{
  "model": "self-supervised image encoder",
  "dataset": "aerial photos of the United States (SatlasPretrain)",
  "train_examples": 50862,
  "image_size": 32,
  "crop_scale_min": 0.4,
  "horizontal_flip": true,
  "rotation_deg": 5,
  "color_jitter": 0.6,
  "method": "byol",
  "arch": "mobilenet_v2",
  "norm": "batchnorm",
  "hidden_act": "relu6",
  "depths": [2, 2, 7, 2],
  "kernel_size": 3,
  "stem": "single",
  "expansion": 4,
  "widths": [16, 24, 48, 80],
  "projector_hidden": 1024,
  "projector_out": 128,
  "projector_hidden_layers": 1,
  "target_momentum": 0.99,
  "init": "kaiming_normal",
  "residual_init": "none",
  "optimizer": "soap",
  "beta2": 0.99,
  "learning_rate": 0.0045,
  "beta1": 0.9,
  "shampoo_beta": 0.99,
  "eps": 1e-08,
  "precondition_frequency": 32,
  "max_precond_dim": 1536,
  "merge_dims": false,
  "one_sided": true,
  "adamw_lr_other_params": 0.0022,
  "max_grad_norm": 1.0,
  "gradient_centralization": true,
  "max_steps": 6700,
  "batch_size": 256,
  "epochs": 33.7,
  "lr_schedule": "cosine",
  "final_lr_fraction": 0.01,
  "warmup_steps": 330,
  "weight_decay": 0.1,
  "adamw_weight_decay_other_params": 0.01
}
Rows from block 8, named by matrix and row number. Each number is 500 + 40 x the weight over its row's rms, rounded and kept within 0 to 999. All counts start at 0. Numbers have three digits each.
# convs2: project pointwise conv (model.blocks.8.convs.2.weight, 48x192x1x1), inputs 128-191
convs2.0:470476470554536518540546544475523512510489453506550469493548493474469437560560412465561527476544498500546489502501480444484549426460516518457492471535488481506489454488488511509540465483464535
convs2.1:466497491533554485457469554519487468477411456448521469538543467501522515561630499519524500498471583459502530491469490479493478452480535539477436498496572468510505489483519470531431468512510516
convs2.2:493543417457470490514547476417529562529474471432513495452481574546497428513559401421513541461473542555538409414443494451498491504453533588525428462528507460500500479493562581506533519539544505
convs2.3:458512506441529556586467580490513543481472473477468539528483467490519430577526485520530490485531431387539509431545525551551480492480506514501491557454476528448509508542437504523488493409467543
convs2.4:546508512458501512437468515549483526498481603390524509434485534487447508519509457539489484480512459467506504416490525436480526533552464492484459522444527495442471485607517527573516457527497533
convs2.5:526516497495515476533481478478483573471484490520461543557491470520500561487449508561510473460485467455508548542553501548493486540463459481502561529496454528482484503483500490507478580517500491
convs2.6:475435529558525494526521508528468486498496526466583481486554460536544496477422510508425489565502501514504530491499538446526525493604405465511555547473458481458448475455523458537471474554492515
convs2.7:445475518404530540546556516540489463527507560470448498526506585505567438503461449488510467529490472509448507495497514500559511557492498466510493557439506497513518521517495514476521508460473474
convs2.8:557557529558446505515494473545581524469531502538466515547521462530511515470469511515489474516493435582533520496564467499526485425553523491483584473505450513518492542445534461405551517527512452
convs2.9:515556506508542476490454455524426536414458503493518495439514445480506537442531538535531501476438549467501491489557571536416444505521423513500491569450534488425529495522518500486465507538501525
convs2.10:483510455503574518518408579513485563467451523456500501521525478461573496496537463493501449484464480431457536507529530544456448478537457504494468523490500474419530554485515527514517490496468545
convs2.11:442479509452498506499520488488456423527531507487507553461572518556413485453458498431533529532541537566509456433492431430539546505534472489537475455534458540549582497491451569487483485517526516
convs2.12:461509496542492466443557519490493519443498405506530524534510427531464506543497481457514535537561536534533456523500441520454570469474520471476507426554425536484465505504536475526522489509515477
convs2.13:482470485509544477463489530487541558488397581422565486454452533395539457553570465513494425424497511489466547525501574509472456441574480512496441544463565436424457462521491521499508453497511552
convs2.14:504562517531465482471449481430497547496496484483503533472517481490538529529541474509634461492485542472430537476453525532498468474503481530502483536467517495488518489521514501470475472488479523
convs2.15:488498530489460458474578465508548429499510557527460510540440518519485547473435454514495488499540485547511524512513484474536513542513463454516502468518449474527560532419502542527518532527565455
convs2.16:501527461433551582517540476521423489469466411484477509435483507547442484497515515521459501433491474505500501512570501481501446568450507532437457483594490565481536463536508493543495551467534482
convs2.17:481501461465596530454474535487473554479462406487476487421582459506515496556526513515429469493472506486432513443452530524506449500508514488448430508507442477493492493574464458532492481462458581
convs2.18:489515401557470569501531557522548501516496593499474446501413525553503529524425460472432557403523488511533512497529475461492444488566491501520541449517425505514593522491471574510548506574559515
convs2.19:452484538538434461531591487469450541546577546506512483538522539531507478444471511458459522458469468559539496487465461486568534479481494494522519458540494465551534562518501461518532513539518423
convs2.20:459378503482512531472527494470476530547495519493535488460502599507502508480565474455504564465467527465544439468482515473532483507480460405479477523530573454538571555581449517495531493507478471
convs2.21:567547583425443467477464499437524531545541454563508522463455546592500425474438526475483511585534482502522487494453455482524526485411448497524468472484407514537461504516497508485517534443492425
convs2.22:518481422518459562570520483500554543595490536422460487515465548518487492490502446465512523438500536565560497495475483497540447492490554455456511464591525523602482505443472513498550546550475494
convs2.23:459453526490497529500543509544441517576495484516550523466550591520480504503520473431487508467461532528507438516460461444552526548491545507537479497539497532569561519429456473537521486471455416
convs2.24:517491417524515560555462555535560493519381472438482491500524533451472551488469511516571491512532486498527546512483529503497460517491560453497495525427482429439504516444462525485509495461450542
convs2.25:547504457474514568447457512510518519508395460434424496485518460480475565482483519550509465584509488491414544520611501584463520491516469571516515528501537531456443484488490522500465502446482542
convs2.26:496526470476493504448445497467534506509526479587515531422539518494492469540520549480503447477509501503505444466504532520440464441443536500536434499526511559534502527535504499474557513474452484
convs2.27:513468497415478577521549571529541496500480471476552490424474485543509446515481536413489553519509489543566444572488473539429565479415582514534494437503555500480519517577495512423549548496579495
convs2.28:503496501489510518548504465516518427488603475599480565579572486578494467556560496481384554545527470512539494515504459474512510520450563501456544466501457539561520492524498526421545519453546459
convs2.29:524523600547455383561498492544501430509590546535525504530539573569497529435447505469554540582455511540530491547470495466509634521448520532512522521489565496520484457461553448505525509489517420
convs2.30:596437500528517492488521533529460475462506436445536482487530472539469501557494528534519493545418571500513482527478467510483484515444483463410539500553435534484477432574570495542548468432524519
convs2.31:551596513554523514511473507537505491431484503479567504568515466477522521477524526459526443453463517486522530583499533483485478514493500564539494596432442442443515463522531440459476575546478523
convs2.32:459505472507466450513547500422459458550556470521530460493558568537472512543493477457494475491517548551476500589481478428502499485465593611489555461504497472594480531436452454493539507474466451
convs2.33:557522439477551558553483467580470483470449509461494519513544458497441513542545520574433497479476497459442514506577513532492430468533507518563509522504496530478585549507544519502471502526489584
convs2.34:503479468631529522511427549588528493484483506487478461410472469449544501450502484501530435492465484482508540480512598476509547498557479530524484575456501458441460445479504493429470452538480542
convs2.35:509469477509548560496469530498437535476456523442417454516510490441466537478504484563555473437446470455414541488547542547413480454529532523511436546499534473466452485571506533463479528516502504
convs2.36:468538496523456483468562496392554506523513560473472514467453537496504437546578506496430529467553456589540477483519479444582476551619448516486504463564555525528507428475507540443526475559545518
convs2.37:505472401462475528546533497503491481606533522532442567554484545591486413435447496496440542508492484451535482500513472544490476478499490460457572493508484577564479532488501565473519524514523454
convs2.38:500462433474563469524514527534491511461526440481454508471571430501548470474504503497453550487444548519438449578547490469514507486475528532431499499572527529536515558494480482475516482409494523
convs2.39:475529529530562482521522521493531525472438498450454550508543424508553435557543469451537474532555499439506473438445512498459550426507552559515493518498477500445429529540492443502465488496476574
convs2.40:525527457486536507487532529462490537411454443514535515565503489479542544443425479552561477561503513462504560508480532566479557470443457525521447551471438454386485500466494470522487464441571512
convs2.41:522519469533518506516442473546530513450482467464556520459440510458407525539504532567479495481555575510469502423499521510447499482538499474508424505509502492465497464561475441493448468502462511
convs2.42:495448492500423441477553483482488524514517472525592484483476526487479608455483553501437544430455496575560502544546506494505540519509459454466474488545465460556533495409495514503516495491533413
convs2.43:471533480455520493477423522524556442435465491476509459492533469485512449560538558570526481513523528432507593492539566509466479514403450552533501553435541472493461516501538457513440506419478503
convs2.44:433420532552528552559476534551502470480533509473591400494452479479509518511501498461493569492532531497492529502537521460477516473563532528510482533468470394466488451473499462489509486508521516
convs2.45:479564498482460499527470495547491449485466553533497547515534488580514426471470474511521476512502499482480525548486485532526507469501543500512550511520495524516544555458495409584435506493442473
convs2.46:532512509487486508503456466505499476435453484503577498501474462547513508465496521499444497501512500429538495548513544471426484461509441445478550516484514541508468479566597570472431527473516545
convs2.47:440531458464491531520482530514469474506493485515438513540461525473546486538467561552451490484444444540520543493500525501510486567466488564485493485481478519460484523561539544419467494487436523