From a checkpoint of a small self-supervised image encoder: 32-pixel images, 33.7 epochs.
Rows from block 9, named by matrix and row number. Each number is 500 + 50 x the weight over its row's rms, rounded and kept within 0 to 999. All counts start at 0. Numbers have three digits each. After the name is the row's rms in percent of the matrix's.
# convs0: expand pointwise conv (model.blocks.9.convs.0.weight, 192x48x1x1), inputs 0-47
convs0.0 105:472467440499446495467512467454468586622529552443514618439528462467540494474549583488449488501475502513452491595569563554468401534543486477534539
convs0.1 102:631477410495516473475532530443460498504556466511404480569454442433506522464549413581538531571518405477504505469515567565509407485478539483513506
convs0.2 097:526453503509498463436523445532546478517494490568433498518379460528610495574555408570473550475569467585484502498609532493472469534425494533442519
convs0.3 101:535490486444434509598479533515507559416470532484444421497449599531442524546446571441564459519467573541491550480396527555541489538442463556450469
convs0.4 091:503528504441481540529549483444541449467458569417401384553477598479563458508575455530538465398422453525484531515470509533532523503537522476420466
convs0.5 103:466534567520522548528525479521541495601440519560540378547427496526546457554486496504481508492541535472617520453448498546518368515507590539517445
convs0.6 106:549448527497516593548522517509467499467434501542452409506504435463564452523465418468490479401516543512552496528463433356454528417533564543518539
convs0.7 095:452473486505557483477436527507593445450424539493536578442462456473420532484592536458519464456505557379478464506485474578551487505525506624534543
convs0.8 107:542446450521485539451483465462465427482536459507491482560485516557434501498547440537473425502535419545528553550343546398496509605440504519527519
convs0.9 094:394411376521435528503484374562449523520494563526565556434508516504499486458557562469482543562500454504471450488585527528517572514493468474517463
convs0.10 096:486470453505507452579528539436508426465486516528543497587378446495488414485518443454482510432470563450563507523542429436457497381588535505495481
convs0.11 098:453546447323601543506493497528543545582492543494478549515463518488490463513522460595540495424470506476480597488573481537464560490489498545461439
convs0.12 094:565521487410519491533537511484513427390443527554477484546537517514527419442518478454541501367510562590530539515445467441383544518504517525453515
convs0.13 095:522485485529426514520493573464518529508478430479580547599456499469573492564568411506460485394459522489608560508486448433493482423529523499462587
convs0.14 108:491575670482358430476447497521516492481433485504489518536481400502474561511561486487436496488486482451473478484516477563567541457434488514560482
convs0.15 097:501485424550514551431481466480449515548631524484550508529498573550464424410594527468506507486501400469478522435544501460479540433534442457478593
convs0.16 103:549555457433507462516511527516486489515486575508476569469491472513468464564540554359488568486508414476456447567574449623517540483567530541558552
convs0.17 106:536513548553564474427517521485499456443567418536530491541460402455537455567491495488575370410456461590462477510557456495531516506460484415485482
convs0.18 098:400537525512489504531485486449504439413528475455557503618439486442522480470479530515551424413461536478537493551588559543467414426575447466497458
convs0.19 101:451519501430563529482528432472454586597485414488390530562404511571520464480465567524552565482436530505483539522517570517442461558531524493567482
convs0.20 099:517545451540566487538520449567485536483499556534508394443452442526473426569515581480437463545475432476475489438469477497517653467475482532449581
convs0.21 109:510517539514505436518557502548542462509561531506594504450542489521404451488442418593529492402570425479473431611433545472525529460435498491493540
convs0.22 116:450578414475458438553464392428502448536542490499480536491509487415488531549572485436433529548526471591531533401446567567543510497486526460468458
convs0.23 088:468556503527530569488464444402568539506482508501546551499471500565544448504484585486518523462562577499443475560566491444413529365579426518526506
convs0.24 092:602404577533480552472614518491483554462575436541544532485494467450503534529473589468495524542551576539540483560469543590522528502484478549464414
convs0.25 089:518481535526520484531566535403546529457480461477431547535559415550442490562413447583523412458468533521530439551527420519525432434538523500527592
convs0.26 097:552530571574503495493605547491563448509471535500483390499517518449511515524451378495557555434571474498505521553432516432476498398490481431452551
convs0.27 105:496478524537561462476533531446523517545524450563575506509421429532439433429403453506504483422514462512609518491438541543528516570484448501411404
convs0.28 105:642495490514541463506490498443515562489487545422479554525503467464581618496514507423502478548582541498501451437541567492496479582522513430397482
convs0.29 108:533490386483618415553481528581470573498519486503555464507501366538435462464588543532463490476537542494459485450446511526478485549502561519535436
convs0.30 109:495435531503526423542565481415499494543580440565444457449479466449536538453567524501534480436463488508460523637579450438434454562478500539535553
convs0.31 105:530494476496529474532432475495414571519543519570495595470495444490486631449461581540512508533441386440516544493525458574440471560477479424466479
convs0.32 095:496484431436500499535529436497533451462542511506445488477456514524461421544428530552517587614493590466477525455431481585449511440458470377441505
convs0.33 083:452496514491494552394459523404512389467584454478550573556453480464498571491496530584565519466490576503530520427550467479463465414562474450526469
convs0.34 099:486486522472566519474588481408552490485488390489516439422516493526545417503495447547409515471600460559514588532432453529437522469481515466420461
convs0.35 084:588497635524448530499498491414426458387530501474534497428470400419526599497485511490477495560494513533513487424447500538532540498553515511445465
convs0.36 101:532447447541540552597559534488520461509465512487540475576460461528544414476489455498475368436468491589479518536479473416545515506506637477511449
convs0.37 112:513592479491543524477564471568569544483544530496404509482481456480413511561536416476411483500496479596565440564457416514518531549555520571453448
convs0.38 097:476473517496430636560549511535512484535430605535435454558438492468497455591498419459529547514541545503541549476430491539491527496427519556430446
convs0.39 097:432493464596492540510534547510484445510446506515566463547484398598516488623571460474495464461481451438522503461501554475367522496449527563498540
convs0.40 102:504560405495530535592485507517453404504542535508464503439541470464520500411537447491410482531512391535461496377451419488485515547483475436538449
convs0.41 102:539517495518538480452485586467453618559538434559463538511620420606497530551507575513538572445475526514507511445550454463467517488543499444480437
convs0.42 092:489489515422563487536532535504476452508439483561482460545402438498569483492566432535484555518576545565485588510514365465432521484466576487438550
convs0.43 091:491495485446592550515508547482531496481505517567346468556367460443584446556456501476503503430518509448523561522445439499487496562427479465509499
convs0.44 097:553413512511541490505509532486487390485517600482408476526435544460474481517506513584471402495466457549507509561569441545357490571504525509474499
convs0.45 098:474466526468479564500564477526552451497518445544444398549552457522557449553472378473547453448529553467513500470416457568470570474468521480467622
convs0.46 101:484501512517483444438563475567482459351457530459482504489415566531483501564534542564591534518481489517516557410513556468533438439589573528515476
convs0.47 107:505519539493503552520451536451403485494627501510514498542451518477537563439602494437498600499463502503538588504477515527490560477521442424635501
convs0.48 104:462458471527536429478508535537594524463455535484566574484567429539415585506487532461491462589555491530489558447526553632492449476494528459487417
convs0.49 106:505507565545420547587498472545470506517419500610529471504496485542466486486456478524659505553555431500464514485441511542387505521467416541475488
convs0.50 101:481448474484599493581526624520573421453494533513528525523482436520483477557527467537532450417462480438575486607550455552525423464540508507554469
convs0.51 087:491472605535415510557475517477440573515529488570473436453423538456598422581459422508538542514499544458534513488540476553398478540497550569516493
convs0.52 098:456571476533448594483565518492405533505393583617404497526495529533520371475445479478447477491491479472575524511455497531509481507509500555475474
convs0.53 091:488487554530450532516594492458506385445509458559422485590454508499498503509533491472502566387546510557506520615507488522521497523400467504459601
convs0.54 106:503577482445547508549479423551524415572484496508592456409486591513493532548482443497556596580560538465519566510515470534543543509531431418518468
convs0.55 088:466460497432418527457445542453515494391517546519518429574532465494438551513550515588557530456550582542530523402425486400554516496527468514495454
convs0.56 108:543508454483516480511485475487512520471492428687518464505511403490515477546479488547434424405502478512491447465565459437540581563477575468451501
convs0.57 099:503466531499467498485518563467550469476625472524425488476431583596507569521533524502481474409498503618549504553443503552431457505407537537466449
convs0.58 092:472501408400481590559458557442597481385492493506478547489471534523472538497564546534545515530517538438524475571538466518516507382543453530558544
convs0.59 109:456457435538517541444538495465477537503576588497480528541482542548518515592448508538527534415495444537413504387517626442495459576497505525479435
convs0.60 098:518479520428466495494423476506504467481523537416525440591627419557498509540566495489563504468486595466538460513511518515572517360528512443541476
convs0.61 086:492555544521512546543523460442488425428515496498566510472501487511468601546573540539564432480577429492536478417519556441532468464589510627474549
convs0.62 109:505422440451524477535486488509417495562546555487505553537502555498429503460392463500506501494532511396506619491601543518578480496394472472556472
convs0.63 093:480498617527442607485596542474411503482553526410560483507507422528496509473475562447476462507565465527553437470456503566557520470513464519414441
convs0.64 100:503481480502461456523602432502480550553497478574578551544579421512506515576454501515462482472521442553437490461519601346529447535504517473471463
convs0.65 103:540474429480549430550519504522506464603533491499450520468532439548386531473661531437519498485539456545497464537499562495474467549471586483421514
convs0.66 078:521447489476493476443421486498500527480508429497533530418474363574559561534538551539519474574453420501505460409552466429463549454506458567455562
convs0.67 094:464453447527418555566514444570474528503451498499473408537482445487574382567493483454501524455468519482517504467378470618500461434456539499463482
convs0.68 090:490446520443515532439542520448544537516530478467500456531606509519558571448448503428581481472494506463565406407587442453563571460559491475559457
convs0.69 093:438491609537538567497618465459481416448565456552481508409517485426550598564500477495530512448494510495495501448523474582487486531537440478464583
convs0.70 100:479512448491480437536491504551529506449510467507476576493532545514493450507456544543430564555292478424511499471397496534461457540484457455489454
convs0.71 110:494457522498528563568534494530558394394417544430460449446527619463495471535502480523516477488489430542587566522515469427480496461441499451458563
convs0.72 091:481541421504462520508496419550440546537516567479518483342540508527527487479519533575405518520468435557554489550392515442454561524532480480457446
convs0.73 096:339479456461573451523514505545560495546515479481444556467506447510441460454567523426479537565500595595439458497522517560459491470506532457451442
convs0.74 110:472581566518549418546533436513469567539541510510564447512578436516466377612437555488389538544519436514498461454460499499482471522532521488490483
convs0.75 112:442508421510419458568432443509448458631472519457581552460568490519443489431540563499489499540527434570536447485536581490478505521495497440470424
convs0.76 097:464491479538561407485541494444468486492474444501480520525598436477605555496503480475578576407520432519622551509505444527473563423522447508499547
convs0.77 094:448524398453515571618559442512465493476477531496441485524511459486501459608482396555444509418530513492521484483454570520454489497444476616510461
convs0.78 099:547450467481499435584508546545476500498517589470479519448622483527440554609548512430477589561502429473575398461488530531502533470495551484496533
convs0.79 097:551523526556479534569469501575501471509435548498497428541466608467487398570502490575541508545493461560537534500459423528403455494447499578463596
convs0.80 100:556491507472446517527547446429476495551530474486468438574511527482496510540563498594451487459424449344476534539497495515528479541546551620437433
convs0.81 096:529471447508521467495462528427431593564471518492551513546564421554575539471566565492564597563423442519548488494488467369494480511540516479519538
convs0.82 109:564554408565505577519517515551504538564497461484505548421436568491549512557465514412431394490530484487521554501547496500495484508465508407465372
convs0.83 105:485543535469474545560444449513362552570535524558541529458520532464530509531500482452505492410376539505422398489562491559492469473584544503500478
convs0.84 098:489521525540486417503459537537585505441547461595487430500499397500437410534573565468499552425491465434448431424508546554497502503495531591534489
convs0.85 099:440551451390485542482487481455457510576498486467474411572485499497524435471433511503441451508491482545365500508476577568541451569492470566586544
convs0.86 107:518444610511510573423455548555529486510465524429497537433517551514470444475489631387509526477502546421474474440521488467469549495517490514473613
convs0.87 106:555435480571449466596566488513539478523428469588471524530503439534460511554627399567443442524456487523454553472534545476553504498422523460488518
convs0.88 092:461476512526516487427453524534485540565549478492525479533623477552435523542493546508591560501481368552494531444494471456480521404557419523403510
convs0.89 102:469478471518509463586483434506552567553558431437521497436541439526435442503483477516483491520494427544602501371451564448493557531483442430433532
convs0.90 091:544480501478545540538502515417531493495438570518421564404478527509444441511473477440419477536524618460547460397522523539497489618502511557440495
convs0.91 091:486471471535532458464445512405572538447456484510531545503587485499508497491492568487461480482570542395556360520490475485517440383504464470596508
convs0.92 110:492552513449508383474463495427485528536403547486492505475525361581586584499524560477485508544496443463500456464502502512449535400542546542447521
convs0.93 099:579536478477482469622410507538548462431528536458555490431504477511469454492507571463439507442521529436497493461397528594439555475536545543562570
convs0.94 100:448553450517550558559495472489510476633576440501501461457519499533466573455547465427495524493580387491477506488582566488579471535441499457436545
convs0.95 093:504515516502501547506539525561448411524465534532460385543494544522473503494499475480585535466600528466506510513519360529446416469503471429436611
convs0.96 103:502452476468481417548513474576541411462519575537467581554512612471539482520491515550423485534543540475524486465542461463384439550550531584437509
convs0.97 094:514513584362528514490429548518515533365559502499637552487525470487576506449530495542523552543542537517538447466430535477499506461566498483473491
convs0.98 114:464584501530483459518453440521474602555424471480496504470562470536463503519504541488420508428560451395494560419489542588479482486488594603476528
convs0.99 095:563384408470451381507513488427492531490547504458454501427487416589517568465537496457574528563498506455421493507564539477536540469519495523562481
convs0.100 099:486492513562467509468494519502551492522475494548502569508544468583500436502431614545519469544577574478439457555568453476439387524518492363536508
convs0.101 100:526512595489460476457435554503557524514586518515475437501501529411495534576536536530521409522548568519559451480517567474580640481426491507487550
convs0.102 091:527482516467515533521538535545573447480431492429532378517434554517573468531457394475508480424475473545474567536488433445499534477524569404412488
convs0.103 109:549520424469579509515497524395475497540574460462408512579426529512490403443432488515544401596471478485517556522446506555483550521488531561531529
convs0.104 103:497433486418450502556472617505564506529434524547490521505494417557420433420469500551517539566573510580562520515541562478479540511446439499579463
convs0.105 096:532538464451562503575544559468572472488460539475418410534412473565484414562514504502514459526424483537547463539455490522380504457445517525496401
convs0.106 092:517543590503556445573361489458519572480556432459521420461485394437499537549478476491542550501479486407542493425555500507498489455480539522565504
convs0.107 100:451582514431483501581461444467508533426455571502548549488509483495560460406479418495424473578445455485507532392475510556500585472546519533581475
convs0.108 089:477526563482489452525555460600374443475438525558462478500495468503588501450508467504534631495486548479463455556468480532498451541493422500384478
convs0.109 109:527477455530469523498623507490540417477506580564528595473474576596494450452570448455522540476551530492609525536505476483460501532400455450512474
convs0.110 099:584494396460548449509454584460471542566581531463516549496480419391526529486552524555424543524520480490470518435505500470596495557447468432451484
convs0.111 085:540481431564530480472413493399523530476543539503527480554522466514483497484534612516519509448514541472465420542471457431408447499525501555661512
convs0.112 094:482394524450428489446546568494462530480466440482438399542502592520572456557499516547497503515466487520489622516479518533477522472493609492531393
convs0.113 100:528453422539531486456436533520513475444579515499572474454417538475390491504525570478429549493483573499422482477527460359451472523560564458501493
convs0.114 093:474478558501572523482473507517518539567410554569553482479511446514360504498593612508492470521511434471570471522472545521431489392504440476504540
convs0.115 113:548462477470498530521468493541533466599561550546539405498525477434476377464512582469494486443524442564472643459530467567502474549471541514453475
convs0.116 112:541533522504535446511460481463466428497400536610490545550380441560487467552516531513465559621549505525522455556456562474467429471473477533441487
convs0.117 105:542497566528411495521502552527502534498470526483433399517451542553562403560478535498492478572399424565576558491503426596511524508496459545443511
convs0.118 110:460453496559464429537489549545538528457566459560504527465515435523446498511540584449396513492355508422491457483498423543495592481515462496420475
convs0.119 103:498451521428500540639491504536461501552527590488465461457468485453551469607510533407417498457486508487493573513604506516420539463467500507414494
convs0.120 103:454487634529464552511600509465504521450528471476448465570470500462472382521529473545541412447466527467537494542517450446446488473526607501589476
convs0.121 110:495512478439521524525495492470502461498423450553504536505511530445556639459487463410580498403489481449522530511584440455522493502468490634419456
convs0.122 092:482543567524481569457517422434527509477582409459504435533546544539542454488415552521578515449449492448508548360522515461513486444526483529560434
convs0.123 109:499507461596468575593506522521488422566530484510607553454565478543491419500599537492482515454446527506469440537501574407509448504446515426463531
convs0.124 089:417563581446438550544518520524457562490399520503494414553497508509577427499487463462468544505484521551531561575477499558528470466492362578488474
convs0.125 105:510490513532491492581494512459585572510515485412475547442568465443450418545488586514513400549496561570481473430511564531543519476470550523455381
convs0.126 108:519520524467590477567493468598445620517462556524509451488538436509401375535514560485446457465522495477513585446463470528529543457505496553433493
convs0.127 102:528520487481370492476477535520536480533501596533483458545486435512447544547449540599589548439574500519512579446490500422542461545540572436563529
convs0.128 106:443493461411534515445457509551428621460474441585492544486483432498520511475513547505582534455581454462447450434579532467534440507484570504422528
convs0.129 089:503442481433456532529562472503533577450496474492454467572425636458562485506443497563537415481546475497553455530525472422506534529518551590401499
convs0.130 104:549488544524540483607440501505432527603503544426525466500491467477445381475556513509512471564592520523449561497464455554601483477455554433494450
convs0.131 104:500493494551528525461420560471552449402462487542537542423486585491541483507467589500480572522563650432498461506498522497435456570452470471453531
convs0.132 093:582525394495493461484439564447546489463551459451513521517483477471494443479516540516499480549581593432607501450435570534502548559418459473586532
convs0.133 098:596520567538510464500544556439463450461531510565524473506499422506575435509525360509443477455451521467565435466512408417460562502515564531509499
convs0.134 084:446511482387461444568530520402433490469466531507504578421568590451506516561476405553468567530511559545489545509498397546510467510518549480514497
convs0.135 106:425536485474439453554509544584462488529415471565490479497542544475531460626495525446422410501463506510542454468496426584511520461466375494478520
convs0.136 094:415437480459532523509557476529536539469495529532505620375535500496430492450601500444506507601403502492491401466559510475450478446520531521497500
convs0.137 101:501487512535553483558544505513464577556589573467447462518563521534526445494467583539470561414552417458479525357512461488528444470491491543561567
convs0.138 098:607507597489521513537524592438522485456574492540441498392497539471398425545535462427484503585557497478547496484532449519454451514550556461506467
convs0.139 097:520488504472473458453518552550463525581530453565486489498478376514453501482567516508631577528526477500524435372447513479494449485491469555426583
convs0.140 104:607477538463533483480489480523408495582536442448518520540507547527476467460436608441598563545464487487491560478491443408533589492463477417478518
convs0.141 093:456539416554441432539503510412457517376537457546521578510447422527499509543519518482478408431486468580541511475527427440485437559533557515461503
convs0.142 100:507433497436496472541480504480581481485504555460501370453581496441505512564495441508595467489484538393574529421556452544552532448492542547527570
convs0.143 104:533498455533453495507515535368501462503503462493499544458422475486515566544523523512471432572502552437615387487546512535471534440429587439521564
convs0.144 102:507427443535473537597505462519500470542395468448592520500497504444417479525512543485429454559484424453512543448547474499504612455609537488458532
convs0.145 093:405460478420474567548429488553509522559552573427453594483488549531454472441542441538517406523441500518556490548530566552544440531468560524555510
convs0.146 108:466386481497499530548554540510583488486462530549526506480425533492533416469546419468482505364430500590536503446530493452413460466510570490485438
convs0.147 098:496484617522548508516477525540499479604509578550474403470406603471564506485468525559438468391439530473476446498508472547557513436486511493508444
convs0.148 103:505445481445450478548511459551416523484488602499513347483516491518541440527556594555421508434450491481534594496527487450473512501494498594446516
convs0.149 097:484445476579541508441523490570459443485470497585486509538570576506557483500553454544433490322464486448469507465544480469461446520477538551469582
convs0.150 099:593559480460496509526430485416629487467559524461614486525526530471538493515467527473489474486612549505530463494509516547427548466536502446563394
convs0.151 101:543488563420460620510479427494449522575485538452523526469417495552511487420467579427603473536502519525483481488560548475577549503502454404508470
convs0.152 101:479440411520568554616495512407516525521470476456530470482553455495542549535513473512572511554463502469460510364477497439526433420549430488575509
convs0.153 089:507509430466548546423372488476566499486520456580523547522510446552477480459460524453557488476576581449529446525486488502481448425609495548603492
convs0.154 089:475517499503487508527511478409545582504503538520408592572499505428482525505415560500582476572455639520412472449467471581542522488530512513543518
convs0.155 097:433456525521505565503453539473469471485492464419465571541528448489551542564531592551522476441577494473515480573562511486496491421600602523615488
convs0.156 104:495492484500427512465557522488476427468516422593467556463518558625536485453439536509493479518531507486528410467519498641459561543515415498499419
convs0.157 094:513448516515583450385459475569445492507556462391474577466501533511468560388467529571497470555611452414485466525495512521510448480489471515531520
convs0.158 109:454491522419537518527457539484441510540482633473490559537518459542517515510487564587505469436421433436513541463577398564540512476422512493415477
convs0.159 094:478503509411484503390502507446515495513523479422429504458546491481619495446580502496492552485535479498475422505500567420398529451527450564600547
convs0.160 105:592574482499431470547562453585436506544488512651512484485442466556461490587513466450553561570528464495481471515399483546486476557471487531495524
convs0.161 095:506465462487531453434425446533480499562447552424461522419538421488543531477484557499483474567495410445640415454587507555477527496510472471470536
convs0.162 111:535542488607498540501458477465463570502481460513614466433463527497453536474572440513563496532563534534545447442514538499355453527551406517524468
convs0.163 094:543515583413471437424400507416468549459577542498605488493524402517451539492544577463545506486432488527510537503455530459409493498442503546500520
convs0.164 083:531491484439538445575553443537434442474462495459547416560426552556592398501472487499483483372481513555534530500514433514481532528586527509436502
convs0.165 112:512469518525539435604539512463444445517563557563430494462432452581512523512515454524461484445494552536436440496491502556559542578401450616523502
convs0.166 105:428542561452501524569543446460633457463467592513428539429488566579504504541534504565547501482503483483603586545470490487487513496527491501405474
convs0.167 115:510471468483534468484502541479524486478452553525498433534530438573407472537490569575447541372500541382485551472439482527484508482531569589436578
convs0.168 105:568472481386499501508495502541492464557534570486578482482482488443567380552506534560481499545481481498586606565533456409420521504533526561471463
convs0.169 117:587426493560507494469550483498582542568564453449487495529430538461484558482585574423410449399499477492550545527470490503553452441470550502435454
convs0.170 100:423498534473487412460473524404474452421540502595514601541436542527495490483482486499466583470543513484570539574500524588537427507411525459555537
convs0.171 096:504550519528509421529421547431547526441579497462492493470485486446576503443583515342514527584474560547476456478523582555486440464522533536508477
convs0.172 097:570485467532527441595543575603436460601437504504525537473591513517410468442521495457500529489544460567470474437441537538476462526524583533453529
convs0.173 091:525431523618525483458512420445556501505423518471553428488542411513533509535508613473564534535506556532496479455477536453447593443530585529472547
convs0.174 097:483510614514567559525425533498395444534545501473514450476562546518471604472514559506439530471425414563525486426451457577511528493479505576541510
convs0.175 108:438530500552490593524537529480508466532535449487452447617511622549492531492503499427531485501421476522446488477511582585416438559499552453421483
convs0.176 104:576446425496424521570558559556497464516514576544412423504441530504521452553502615524445487461530465513463518632522460530452518503437534519491524
convs0.177 121:518501404492535518504490517603502476543498539590496462531558513514518368524433541471468426545499408524504473504528438467618532437570538495430490
convs0.178 099:495499506366470532577509515456431486528399503553418517462528575510502592619479499553469470473539568456462512470493418451449515438470533460498504
convs0.179 100:493519516534467567557378478505506446384483551569506463551487520437555484471509497535386505488449445521505536494578473436521518447505501509479643
convs0.180 096:546516467470497478484542448536520485554533560468497411517559432579452487496458384560458480473572472387467459531461590499477407482449524497447572
convs0.181 104:416464571468443509460467467487488504456450508469454494450444516545450608432460478462487573482440451547528518510536612518571502521498376558472578
convs0.182 103:493540473455470582477514536496443572513553504496467385522465624443498445550473476484565532451418491598485603445516483522470511600490458477499482
convs0.183 097:536499614431572503502591487457566489489561506476581553425519450555446488500572476400435502603421477488512479484500523489497504485526475568573547
convs0.184 105:501404541505438551463490530520451495517466462417582393459552532479549470458491535461441516556469533429475534560435514453605595525483491511588525
convs0.185 101:511542426492528459460458510481487482487469526530609446514462439504489565525593426386486496441510523467484576395476508517539572423399537530531467
convs0.186 094:577516451514508468525584479509476510486434435549526493515375495493487401616584426448534499447506501482489520477537415453520491542423513495477400
convs0.187 102:509422478498467427445466493504540533534416503497510514397579468432450494435463583582565452450532479552548469398581558501529491476503511504410474
convs0.188 092:467497576577459538565525549624542511479512489404514549465474494466532422604498490488462503458470512490460484503495529546396404519412551513441455
convs0.189 106:434552507460445532458521572581454489600510439453455541430493597483387481460410490588489539497531500482601541522549499499456463436493477493521503
convs0.190 105:453482508453589535505573408485466538515491451604569396430493486603483471550505485468410493483467512463529569438524548461498523573472541571491464
convs0.191 094:469554425482528530549397482441535537452547503587493574554520452570499522467444562459546547534531495458551420514579488489493460403546516580579525